{
  "model": "sound classifier",
  "dataset": "synthesized solo parts of chorales (CocoChorales)",
  "train_examples": 39062,
  "time_shift_ms": 100,
  "n_mels": 80,
  "hop_length": 160,
  "input": "log_mel",
  "spec_augment": false,
  "win_length": 512,
  "targets": ["instrument"],
  "num_classes": 13,
  "arch": "transformer",
  "norm": "layernorm",
  "norm_position": "pre",
  "hidden_act": "gelu",
  "mlp_ratio": 3,
  "head_dim": 64,
  "fused_qkv": true,
  "bias": "none",
  "qk_norm": false,
  "parallel_block": false,
  "inner_norm": false,
  "moe": "soft",
  "num_experts": 16,
  "moe_every": 2,
  "expert_mlp_ratio": 0.25,
  "slots_per_expert": 2,
  "shared_expert": false,
  "subsampling": 2,
  "layers": 12,
  "width": 384,
  "positions": "sincos",
  "pooling": "mean",
  "mixing": "cutmix",
  "label_smoothing": 0.2,
  "loss": "cross_entropy",
  "residual_init": "none",
  "optimizer": "muon",
  "muon_scale": "match_rms_adamw",
  "learning_rate": 0.0015,
  "momentum": 0.85,
  "nesterov": true,
  "orthogonalizer": "newton_schulz_5",
  "adamw_lr_other_params": 0.0021,
  "max_steps": 21300,
  "batch_size": 192,
  "epochs": 104.7,
  "lr_schedule": "cosine",
  "final_lr_fraction": 0.01,
  "warmup_steps": 4260,
  "weight_decay": 0.06,
  "adamw_weight_decay_other_params": 0.05
}
Rows from block 9 of a small sound classifier, named by matrix and row number. Rows with one number within an expert belong to one neuron, the router's apart. Each number is 128 + 32 x the weight over its row's rms, rounded and kept within 0 to 255. All counts start at 0. Numbers have three digits each.
Before each expert's rows are labels from the 100 clips, of 14976, where the router gives the expert most weight on average: "strongest on" is what is common among them. Only what is clearly more common there than usual is listed. The data: synthesized solo parts of chorales (CocoChorales). In brackets: how many of the 100, against the usual share in percent.
# router: slot weights (model.blocks.9.mlp.router.weight, 32x384, trained with AdamW), inputs 0-76
# up: expert up (model.blocks.9.mlp.up, 16x96x384), inputs 0-76
# down: expert down (model.blocks.9.mlp.down, 16x384x96, transposed), outputs 0-76

# expert 5
strongest on: horn (100 vs 7.1); note G#4 (26 vs 9.5)
router.10:120093087127107138130149145100153109094087188150118155072129138130167122144074121179134128089174140158193111152148177195087119124137119141093167065145105095133084160170119184133118142188154119094123101166179185135087156077112110199
router.11:132038049120163155119109133061149119070163146145165083148139075126080148085129140128160120113129116133179144120124175113147129147133120096164162069133133142070091180123135103133129139188114186094145109108169137140156145142130089144
up.0:124131122100110120125118078157091079116138064077160107223122110129160121167101135116103148134130124157058119119154112132118111138111130121132168124062147079154109107069163134085105119112201102129136140177136144136104117145154133058
down.0:118182110093115153120126148123178107127140136079096128136123128058105114167163128087169149122183109148101155155082146163147090102139109116169184108057178100150057109132136123141156063123173055133091195121113135152022080110110139135
up.1:082132176171120166129189137175170116071089194026115139151155136083100109135153135155107081194146106122158178137126148088089102107112109114139044173135150113115124126147129139158162163140059070143128194117130116128089056145106127113
down.1:135134112076169088142119115097070103128163086255121132060099148197157153102086070129139189105134117164097071101142136112154171133159128114136161112148106148128173142087124122093116149144149154119159055096108093178204164137141104170
up.2:167123158066148074035165124154133052152108175143179089100151134124164163132146134116067090145152150079181148122147117110192112126153152085130134101173134104116170121144140155128137086062136175082136135130167120108204131170176116172
down.2:148179172081097163161176078114099149124135181109115132165131111069157103157172088127131147162097030199097206123104147147123095127100139113160154101089129123148095143092114100108126124150134000144130156110086115110093143133125139097
up.3:155146088108193154086088118116099145086145053166163086138154139148110089115095120124169159125149153128085100157158090131133153095145092101079174120145149111146111107207104115124110089102064109120109143155105142132098127169101167090
down.3:048161128180097132104180148147170089116150116103120114110143124097134122128135133115105099128124141104161078073100181179184128111095073182090089163129096119162097115172116088170112104137128156114082151122117101123083130099118161127
up.4:107112139152131106126147079135170098127107154064120141195149132156136142085110153110130111117129161087119131068096121098165149143106166066077140125127137125142163149133200092167153122111103143112108089149135052129085126138141098146
down.4:130165163117146113125097131081160141071119072169167114161121069153102151119168126133115106150138150118116138120109119141113106170108171083098102125152130082130207113100139173182095088099131176088140077157141092070106109114129124129
up.5:123115100171120088140160105190120159144109141127130087079098193152141140189114098176108124153096150129108055070185093101089098084076089148142118161115138080119108126131139172149122140154147123121132122180113136143149053132127121129
down.5:124147139144193114163083174125073082109120123091128132158125097127104121086129145106146166102152150120155147111133126115172157117219141097146162062080112129158135123088133138107108166089157145138090097106159108160149178158102178115
up.6:160142101175091121141127155206063110172139162183153131108068133119128077102134142146116168123110130156103101128114108083138143115129091160197105149133167201128144143086127084080122192181115076153143172085115134172148150137180109073
down.6:081140133097126152126143145051185151100140105106137135190146091113124159139149142093118088178160143113141146140135142167113095163123156094069123105120109098134149130154126197168143121108147190102117064168171090088097114107092122162

# expert 8
strongest on: oboe (100 vs 7.2); note A4 (25 vs 8.3)
router.16:159026120167168169180090114121118104107111090121140103161110060144122116116135121147155136123132128166142142113139161129120158184129095173103133099175132105115120159130082080099172182141077196145145125104159065163160102166145090117
router.17:127116133176122132132198103138173088075178183125097109122121165141160137122162133120152075123099074072142138103118165135100140084126118109179114017146066035062175220152133113130116197113147190108135147087126092133184138135090113150
up.0:108135134092130144171150157150123148092078141149203073157093101139156145139091083105161085091118121189150136133093124132129144142147137149119117134162139150110094165097134199122114072178130081080152132066160162100117127110099109216
down.0:195136136167166130144076149129094141128150111110089160114199110157130100132087175130116144137097162142080075118162145095113095124098153093169119099128113114105149159221104111150119183088086149135101122127114127080127180126168094031
up.1:087153156110168124092132131184149182175105156052131145142121134167094169130172152119065116113176184155116148146100107143146100153124203165106107119101152149099151127135043088129127079160102137145122093111122129170072078076095148204
down.1:149144170122102152121113038133117112119120145124096136140063170149181131115106053124147137163097077128113115143117168136147081076164086161110225123131145099129127190095139108128147170131131104144205084075120062117141124078075100165
up.2:190137147081158134146140143081083141165096137049061148192141124123163164180126136088152125111133134133137124104152105118132109094096113112108148147181106159117141137182103059148081108087076143164091161157112108151148195183120152119
down.2:115097146133159126082140196107107102142098083101172144153165101140166065168104113118099066086143191149171145100122137101158096129099134106054112136074119171100118120065112098151169108129156197171113178137116129094172144185133153132
up.3:139116100086194099156074130106166156132126096114098096120109090180048170192182095120089162114117171103157122156146080126155188122175137186190148165096113143154152084142072150151119113155104135101170133164088149084098072109080124172
down.3:122138125164125092099028087106117101169116079089132081114109117115126072175091102101111145119139194122162107174145115164153116112086086152049152146111165106153101085135167118146070078166110140162119133174169130120067163178147116116
up.4:082150081110146176092068130121182153137124114117117112133118157197138099142129065108112162091165189104174137129139092064095141114145068131081141159132115145210111077127104133115138121124136133102162203102106108169099142170119162175
down.4:118114094143150183173159158047141135114088055144170132109140123157119108168138085082167159145147142121124126168154144095148080123097128144129164142152170217156112123179163102115138115167153109130098167163089096091132188117173111102
up.5:107151154037156132162089149097140151124183077145122099155122131114220082113136112071134150151123083139151144195109114094131145136179119129115167141174088113104118179115134124125169156102088170102119052147126048139163110114107139107
down.5:120096111139124112118104092120161116138097205089114143191142143090062146172134192149100076100128127115148110130132127141163133096162190118151108120074157138099114087145092125042123098145134096141101244126163232132111129123106140125
up.6:090105139082108099112196147182124156162150084133141108113105119090141063139097112153095174162111116178139103064078125114075073132180163100118147145102127126158145102131144191157155125091107080136120066156139157160136186114136161111
down.6:169080072143177148092081115084124085139140152147161138178121117121146109123136098178119100082157182134122195156159119087161195138126100108194124075185108145078099172105114169116090088136124173146121112098119142126114152123107140119

# expert 11
strongest on: viola (100 vs 8.6); note G4 (49 vs 7.2); note G#4 (36 vs 9.5); note F#4 (27 vs 8.8)
router.22:081113135037190118116087149169148077088138061130116147081070148104130153100106115090149195085175106115116111164118172111145124125166106117098182135098080172140099087142113058104130145156105161180093142142173126187161096155095123111
router.23:102144132078167106127100080174177089115127056063070162088077153099114096167114122084156175137118115155125138090121135080104089103115118161073114164125063123145103054133160093115173177154106109192101147176171145196121109099070098077
up.0:086128086125150120185129134212146144076169140138149122133147107125119048185155107096119132145079140094074172124130171153136169121113123166121106146098139131186180140187112114154152090138115150142146145167159101134123153183113151164
down.0:206105172099085085136130099153099149163094111046142098093186068191144110153125100146149111115184075194099133154140087119122109172140135117123096091067140143117082097119123125172153112096161118095079114060058100091137139066181129114
up.1:147125110143128107130096169160084104121119148122089122144116113096114085153129148133121203123163141182088099102120119149171058197142176117103145162078154150152078058088111107149165130148089052128157105161170091093108168074144138085
down.1:105100165134092102178173119097124128128110162122190095079108147142186129081092126144166117147060101089143171138143164090135105129103155121133086106093092109060178125168156108168119140106056206119091113102078126173122139109094156116
up.2:106148160144071109097111105105172166138179149127068122205180104118112122106122140086102160125134156138135113202140124081178117112128136182179160080182132138135148111093132181155157101141140149111121163101140124163122159173079155112
down.2:122119134067145117100133165087136141107183145060158100172150174077135098130098166136138179070126178143138113150133095151141151133151143101042111128149072138093140124211117142176124082143109155126076159164135112097131187153179089145
up.3:197109141135089163144161126132109091147114090131135076088146133141140084175214124150113144141140116136149127106084161150125111099103178104137152175131105139132126125079132150149155161092109128165118107113108157108149130110148169147
down.3:207108104089147134145156106133112115110037164148086158209079109170093163088178127107151154127140120111096183131096137046109117173124122133136226149125124137092154104068078156120085120081188174081153054164112113129115096109131136070
up.4:171073129120109195135111138125111120123156134150137136162159091138134196153149152174143113098173168136111120171147179151203129115111105111175131117116197107079147218150134130109131103102165100107177103087106129089099162141166089147
down.4:103114118121141178094106136092138115126167097191163132173115116126156171153154121181098082067100165102162110119105105115170153094088105111143130086206094104094065131185093147129117122137152127109104153107157155177145183132176132117
up.5:155079170165123158133105132065185138139104125122141114157137097132163170080149148105111061135113134107161142130059146162091157171126102139073169079126151127170119197090154131129129073128115098111109100087136140151119144147140133131
down.5:158104115129187097134094131124104137080169107123111083083129145159157157095147126156110050139154105138139119126163200119113148115157159114139145115126120117150187166141130168104109099114178170140113096106113142130166146123112092094
up.6:134099177106107162095135150164096137120122137076119098149082118130104159121156167150130145142151134130096154146163119111138184155109188136110147090153187104080184185147135171166146122194123120108117112117142077122100099109146117209
down.6:179157106134177185139119146101107124092112131033147123111111159046155156117157104105148136119094091109136129102125162121104058134144121098135109080075138140154145155089120071181130180110119090150135117117122094145146152103096110062

# expert 4
strongest on: violin (100 vs 13.9); note F#5 (67 vs 7.4); note G#5 (47 vs 4); note G5 (33 vs 6.4)
router.8:090136112106180131142124097207155145110132106124060120084085141111137121143122137099140175095135138132122148144177142090121119088136102141152176063148092151130097126109136081134150151162154154126120140199164114169148141120099084126
router.9:087012107127158142049053136154151075119076107164109112098111110122093172146092121133102111058170145077172105147125131148094130112159124104154194076128097113121121119125056140128183131192105144124132115181193157161136087115104114144
up.0:150088139195088124139146122104077092153136191123143131170193108164125087141161093119140116151107128120136113127103157109146122143131119103096130130199138166148124109100118096149176125119092130107170140109119101053139104184148121137
down.0:117159146188095132150165110101180088161122212110100107123137121097151114169165152125134101145112126146119090137094160136158144160149099146117131151140137162134102119099128096109177150174088153072173123144127068122087069160144160145
up.1:162089121225129110151067134085118139134161167085173104132132082131133114121025135162150085166163119147174111126158119139142117128150131134117177043119147120113018162153168123131150153121106167140082159133166097105130147137129134128
down.1:143139121124151130127113105169177134121093120165052128132129173136109088100213144115134091080106139147099129163127142102124140132130159102167192131120142143149149140155114185112109134116140096089096135150154168172092087186140121105
up.2:116108146187129113133144136112156125151142114078128086095139146121132097152120143113107122184070072078120153088104126148121121151116160143092099117159106077116127091091131164154209149137109124144090153118122146123113073151079103104
down.2:141129153094075131101125150117076162126094121152143157119116165118133086126148113123168156129121115195104084141171160118126123120099121091176199137195197147239127139120086096110077102093155137089152109120129123182104177199064155095
up.3:113124170116103109135170146133135177082145136173161067078090156145151111135134108146127118080026132089084088117126148144109167161122089152087123131107105152138167155163139137118177118127162142097127098108116143158129103164115163119
down.3:125103111110175125126069120085096092164192114140116193138138049197061161133113129141065136171187127145177090131101171159150160068159128146119137177194143140130055170167133118100137037158126122143158109127165106115120118137134075153
up.4:084104137076180095094113097154149159071111202149111093086109157104164076139131096141135124118142113153122112065107152135062087101161114089093180100124154119149131118151096084096132160119146207138176162152112093170116140151084110138
down.4:159112156161088161177091160127102082162165103108127134137086039185132188125154076126126113183103122125115195133098158131196121142077152108142133158102133129146168155088142121131132075099147067110177135116142137083115148143184148100
up.5:122103076049113132170109120134141191113137102127119068101075117109100131138153157131158174088083138119106163141159140122097105101121118133221087164082090073080104155146084180118091179109168129182074098138130149137136127100160175068
down.5:155146175169087159127145159124144132179139207112118172165131115147192120132119137187092109146156151119055106138097125117113122110097135126128110133143158165161050116097163106154229130159131130105154099187126135129119101174095141184
up.6:154121115158139131132118091147107173162111069128114134162134085193103183094136127125160073123146126130147180167169098077185139128118145108154138119176135081076123116110137134165138079124157143105149162105150165098191134171157097126
down.6:055121152111087184149154195129138144149173170108176173166135170094142052169104156154118120139145132108132066122114119133106139138108073161126105140123140157147039175184197157174173171158118123133069125127092179141046111159079154130