A small sound classifier, trained from scratch.
Training: muon at rate 0.0015, 21300 steps, batches of 192, held-out accuracy 100%.
Data: trained on synthesized solo parts of chorales (CocoChorales), 39062 training examples, 104.7 epochs.
Rows from block 2 of a small sound classifier, named by matrix and row number. Rows with one number belong to one neuron. Each number is 128 + 24 x the weight over its row's rms, rounded and kept within 0 to 255. All counts start at 0. Numbers have three digits each.
After each neuron's rows are labels from the 100 clips, of 14976, where the neuron reaches its highest value: "peak on" is the class under the peak. Only what is clearly more common there than usual is listed. The data: synthesized solo parts of chorales (CocoChorales). In brackets: how many of the 100.
# fc1: MLP up (model.blocks.2.mlp.fc1.weight, 1152x384), inputs 128-255
# fc2: MLP down (model.blocks.2.mlp.fc2.weight, 384x1152, transposed), outputs 128-255

fc1.143:130108166144180072144090136119113150108153131149130130138141124121110141108096111130082120143111129115108125161131098167104139105110146135126131094166132106163109146161136128117133135155151158108142117149162120122121122134107122151144142131096112115122136131132128143118122154114123129154117143127103165094100127104168142106139132137124105131184183139141152142095120171099154137100152
fc2.143:097150169140114142119145107160089115120140076154123086122116133134148168109129078096171107142138109162148145116164171127141104123106150146128131112103165133123122124177163154131112106125129093099092104135115102190127135116120101113152117119104107129089117154099108123166100148109102156100157109148140179129114135140159121128076099123124112116076101150138118149139124118149148109109139
peak on: C5 (65)

fc1.308:126126164151117107158119121140109130132103144156166120105123122133126133079151145149098098107142125116094118113066124106130159124122129144112111158131156112153145135108116109147183128130125132153121107074193148137136159172137138143178137170153145114127114131137104153127122105158144131119118161115108127106130126128106114092117121111101119119137153131161095124060087128107159154149122
fc2.308:138103120121110114134156150127140181138113119150132135119105132121116079116127147088170153149121179116155143153121117140130127128126145107154159161128108077121093158179165139120131138137138112131118129125152129139119110089109112153128138179125108125148154129077115125118112064106113136082064141148149116118147169152100145167129099122128121131128104125113118134139129111155092151141123
peak on: E4 (27)

fc1.283:156089142117129104133119186115122161157128108139128147152120138114095150152152117152114109133109105121172133164129129110139124162113156185139122118179121139149155108110096166069133112124129142139119129135151132136108113109143154126090121143124121099135111116159146137129133129101098124132142135110128200129148156096157096124095116183154161122147124108113106092121129109151149180116137
fc2.283:150124154154169130129147132199098168169125070128155106145174123159172129138162117156160119094089133140084170122154129139114135109117145144162130149083155103120111143154144111096125113079160150116105144144187117111139136130132125130134141135152128148158127124118106134115133097151124177146134108114108105127148150133128119110081143141111088156098155093189083156116109153110110088128141
peak on: C5 (53); B4 (25)

fc1.519:096124110165110115154127149118120143075163157120154185129129115134130133120131097150113098105141148145150152107113163158132150119081100127098122121129134105149112093101156169135093141142151132165146119114146114147127145141118153151115137102112151134105117125128106109141129092109108132104129141149136132126103147100148152113127127149151131134177129120106146107213125152155090146153116
fc2.519:133138130152122141164108156100129134058150078199131124100139139131141189083109111095130150138100165087140151134138129169123114135132124158157125057094127167144123168118138130099094092162118159103109112087111127123097150154110156131155173148134121126103111108137130132162087072147121110111134160150131116092149090113133117099139117089135131137141151117122177178112091173112131114119105
peak on: C#4 (59)

fc1.410:124098136088085118134114170106116129111111109089140149133130104147121075148110156093114126116151116132144117103103102159118160139124103139126105178127115165147131122156082104137134130111158162176170140186122127129129119104095120155133107113175069123135126068140114115134118124123080120092126138139145140145162187112120110133134123177116129132120114183150111123119161121116142130121130
fc2.410:080094141091102160143091185128111138107121148134134113122153143113134135138169064084161131095123101133143152118142112147139131133131161166122143126114099117131119095121084183101102155136120141110128123124119172143168073146104100151126107094094104104132106143108163099102124094135158147161136129125104086114127131133118155131106118138089129139095144098147081153164112106158126157121107
peak on: E4 (30); C4 (26)

fc1.332:115100106064149144148163117097119115121142119146140086132118097102145160104132127143103092114119133149148087140134131117103148119168115139115100145172155118187185135130117138119121118147108157107116145094142121093146121163162098148138116121128135107120099149115121106119182143100116122124139173117158130176111095159109145132165126118143134160143091088142151117154187145142146121122127
fc2.332:151143127157100098157086129069120146128152143113121132132166132114111118091117100117163139156112135090150144080128100138116145156124135162124155148148113142153117121091124104130140193118157143171124127146181116070122120108129158167121168105150156105083128125160109127156153131141140124164086114126123119096125095134091114115138178117111076083093119137122122155097145075092115161115128
peak on: G4 (45); G#4 (31)

fc1.700:160118138111148150125126090064133121086135170121123152103129176093093091108118109154108123127126127147147135138110094152092121118116103104158137123125110171149111109132126148186128151160130136095097171097117109142136137120167137124167130139144101147130151098164160128127163134130119153133147145127145118156120087104120129119109138130135120103148121122116124107126147095154109174085062
fc2.700:130112064116165117109110105151092173111162107160114147173132148134117133170077134105149128145151134129123155123124117128155158091148089120117138143127111094132100153163120102111121134108150119153159119115145131179101114124093111106100106098133156078120085131112096102127093159148144157155103123107136092110140137133152121141143106127131126128136144108141117067127156112115164138143115
peak on: G4 (26)

fc1.707:190091122183137165138148176110117157144128113074135092146068111081118119104112134129113096127087131143172145167137132141112110113110177115142075125125110121135123089084141102080130149133139155093147115131132104159106110071130174161150123128160128138146199143131094139126137125127131137119121120140121113150136176119137132122118126149148124117147123115072082100082143156089147102135131
fc2.707:077173151095099136154086120151143081128138160173115131146154147143127130124165126125138148110094116143111110129154089137116124164209134160121170121135159094141135155157112110184135088164158087161112136118156132123143120137126069106114126144078168114120139123099152120135113178083120085116127102146141150095129078136117096101166167144128123109149129101113108177143140118128121142085143
peak on: E4 (31)

fc1.214:129135145131109142124102077115144163100156068172169117066098099104161165124135159122123145080129113136098119173140137113114103134139138120150127137164148128091137179100164137162141123164145163128142127140124155100105104135109126143131117105101096103139100126170113127119126145131164125094139130127150092121116126126132130122120111108095134146122140158127110110157170156093116105147094
fc2.214:136101158138199115115103156174082095156123159099121112156108130102125132101120141108150141123099161192137131090070120149155134120096078131088132127089112137113110112130145092105127108154116060106103116134139154153120141129159089133115193139130148152133133118103099113120153136169108152139077149109148160163178150211135108118137115113109151107139092115133152144088082117153118158113184
peak on: G4 (31); G5 (27)

fc1.477:155131193095095121128142109122132156118114106101129145138149135140129138088135136140115131111126106120150131148099130117113123175129125070162147173116141146146138085154144113133118179115161161114116139129083118092149129098112127096109093144143154138114108149155081107157136159131137118179110147072137122135096119123149121146093143104073114116128087093133079120128149136154129154153147
fc2.477:139116128059165142135104144127141146120129153101130133149146130147136101140170154090136137126109113115164145135145105136165122130114158162117142122111091100116116144115075127101116147138136095102113212128146137119160123080119126136156091121121091134137123110130116139152123092123121144140121130173121087141140141166084109139114141135158122142105135145107111139191098148105082156125107
peak on: E4 (28)

fc1.681:115164123130131122129118133106134118150144091132168166137133077114177119143165110177153147162154142145135133150124129071153080124130088136126117160137104103160173089153141121095131125153097147121082170094101080117129140140120131118125111162144116168123108106150157146134133161096128090132111106083094076111161099139128120145149131141113133113159118129139131140114133156174095137150134
fc2.681:131136121136090123139133128177100094149146116147113098164116121175137171167098100089131144157152073100097099116160135121151122151103133160095121097127130170121113143146103131137133145115127160108153135165103129130112131139109106134156120096112146129123107142156093173085123119157105154136103143163129124096118113131118121114131134057121132184154133136130157153128144143146134129156085
peak on: E4 (38); F4 (27)

fc1.165:135117116100117090143153158134095110106114140091104127132100101118133139098139143108125120138112129165170141140121137153072128094145154099089145158117136171145139090086124155138137101110148126114090157114071131117158079113157048119122149126104135090128187119132140128131127109145129138102125071118174120111109149091132140088145124118155108140170157143115131159141123150107173098113147
fc2.165:094139117128126117133112074150152098127126122144143103122125186135090124124105133131136156149110108113136135129166093175149082089138123157110081108160167094123134113136098085124183113139118145097124139159168124128108115154170123141153104146115153142099105154151092098170146126122120110159103089119124089149169126143125163122134167168124106143122150092139035135163135103142130109179137
peak on: silence (92)

fc1.747:167131139118124114131166154133148110125122146073151115109102165142181109121122129187128117164155111133131080146147114112099138171135129103109097123103106129123140169148147111121137115136119126145079116136146110145075092108167155158135124102113120102125127146132118110106134155131136142143083140176123105188175133119090149134151127130140110095137123131105126098118201146132096111132134
fc2.747:098109157131137129125112124106144166123170140184123110167153139167145161143111114107153102106155141161126109130128143146115113157148100122120143126118102132147117082122141117138097146153132121118113100147110157123159119092112106093119163121137097116125093150118116128163103086176147088125153125143148115078136127128162160106126092139129137166124134121134127146178142149114137068101161
peak on: C5 (57)

fc1.208:135106149072120158141135200122112133132094100119132095168150147135142132130179108112109088142137083130154110129131142083129072164133149109116138160178107157109133128141103142139122142133161172123119136135111137120105101150182121113109189170147136114138158086149118120081154144089104137129116136149126120140147119118080140161108142148151151148125123147131126116100124142175111120128136
fc2.208:094147180120121134126111136108172145120153096153173130097119137097101141132164134101157147096112114089143164158101111135137151178111137128124119127102125153137120157125113127109149149153130110128140096143134150064180112098109126140142144076112092120160105167142152141126132095160131156147127139122135076136159153123127187111159104144092065094133137145116092137132127126104152163134111
peak on: G4 (41)

fc1.321:121106121140115116090139095118102117156117133137119150088112127180095136114096154157122140121096105124153143141111121076100143148157145170101135096156151081149158120113111121122106132113066140091145128141117153096111098121148146159125124090098112150169169130160121117110143130135130113132117118163130183142147148071108082102149148108162081157115150188115150142137163120153154127124153
fc2.321:130182098145165141122092172164116143105106111148141109133165157129111129155133121131141107134123128113144095120152134149104111124098123132147129128126172109132115119112172147129143129137166117159118165109095097135119150134132111146138128186125129128086094122102104132168106095119102154134177108144116127122089104174142120105123132146108155112170141101159158146100126138135106135117153
peak on: C5 (48); silence (34)

fc1.516:130108134118140081128158189128157166116118132166110148113115124085129135133117139158087118113113097185125119165078130156088135136110161143066107135148161143136136097117130127166092108136107120119084109149138119101112128145163147146150113124132115097131165115141093102184139119120124127101110118181150143126123166125134095128145143133115116105106146149115135109126148117111155139138133
fc2.516:147143141130152102118125112152125141184128146100125114138120085089129161147146086111120151138098069197131121130152142127124065130147137126117140117125130116111166097110153125138129150117175099116152138121095167134125093127084096079126173189093136124088143126099143110111140157135143154092124117143107113154145154087134113122157159158113135161100079135112119132159103111157106126134113
peak on: silence (49)

fc1.532:133117116140120143122136104109145165137120110116128135153147122096082165177093130106142113176174132147157153159127151107127142123143105177107131084134114098109131114084136142061117134107178125120073083121099141097150111098145100147085156123152142144124117102136084173105115115089103113087126148118096120142133145117162138120099142170088144169128135159139145127175116176153165153126102
fc2.532:149140098113125137136082142139123144109138091062129151127104141168154135149162084123131134155158158109101127124087133159115124117127148162158122104149106094146082099147141141159101120104137129113138094146130102156123129099085111128125154180146080122160101118111149114131153089110164165145104112133151105127177175118158091112086109133157120142069115141161142127162155129101105123143141
peak on: silence (100)

fc1.518:152122160184096126134113121147101106107121142162131135158105127169113126096128127131096136138165133116134120091158117128121181104140123114127088160120125185132155097074135095128172180163149138153152156124181106145101128119165103171135099150141155144155129120164086119114171123138123173137114150128131114162123122141088137128119114129170099166095143104105115110080128116085150142119128
fc2.518:082143160091134136168095114127137139146107140131121096163146145135143060146161124156112146139094157139134155125120155130115102138109094167135133097152134098137081130153154144164096130144115109139138127118090159131111138149112131101097076119108117099081166135091137140128093150120100135116111123110124149122138113131173144149174127121110156112176160136126095114136144123132137120098109
peak on: C#4 (45)

fc1.69:125124123149144136153118109130110103123104153150133078106081115121071138157167116148152095126113136074116157100131099129108097143139135093118101142150143132135203144110127133106144123128156105091089131117155143132121135113171140168126142130140177175138114169133123123092116125149131169139106110167147177126136152146121129189129144123088119158105149127126143103101131143125136147081140
fc2.69:121138088130149161156140155147111158135187111163075151150170130131146088116148162150113154137140135136146122129106109144161191094075114148095119135098122119135108119106148126113143143175167133168167103123138112152167100129136106147143153178094067121126068106137107101153104117115104161117152134111106137084118153149169152107070107132107143144119120132142125135143095143133124120133152
peak on: C5 (36); silence (36)

fc1.637:136094138136119084113136122079138147096152139131123149144129164165128122087139104138095100112142072137157138166160121117112153121153148147112151134135097143182143112140152123097129119108155182096130157129147101131155087122144118140136083117096120109092118122152140122165173137136113115130135167117164159149136133109113132101103132118098149124148157097135125121136093116114135126132112
fc2.637:126089144133130121135124136139106090157153089097124105151118119112150151112092108104132151123119145138167123156119090151160151106133124134165165093115172176116111149145133163136105132093138129126113148143144103086131119114147186106115133087130174142135137108155132138163156114067127115142120107154160065136153097140125109186137176134125130131104120101119139095108117125118099089095152
peak on: G4 (27)

fc1.65:141125147142139144128143104116118113086104103145140104154105125194129124171116138163148107087136090126127149143127155130128150153119163089081147121148141156125145143144153105113136130097116148136147108099117156139159133135107125106175117133170140113108153142125093136163117113151104177121172190116145170117087157095141139138155154136123121135101138126158136113094122156161121083108135
fc2.65:131124098135140127091108133136094150123108131137114114120103094083128163087144125069108149194116173160126121107145113116105107131134098113107107163121105082115126122114150116176123165134136109124161107111138106102096137150116107126079145166106139125144131151160134133107104163136166097124142084140115101127133134170124122113107097132161104111146110146100110141162132114158101179120132
peak on: silence (90)

fc1.24:112097134119139145119140120189070137135131096134126129138111146145141142134101138157123115110127095131081157113126157108118135138102140102134167121169087113115102127170117065115128121124142129091132115129137127135136154161115130128174124133152091129082109131130143119110140068140147124141156148118124133135124142136191142149135116148112073164137131140130142113148111111102129105125152
fc2.24:154148134108072106154106128090128123114106150108120118157096139106120120115123115090114108152147170184145105183136102137122130109119128142148088171120141137138149116099113126121091148138109106153125145123128146145096103132133123130065148161105124122170126125151097134146080168143094106124137092125144108129109127137102115081131143101157174105141113133135122138125135136161152129093108
peak on: E4 (54)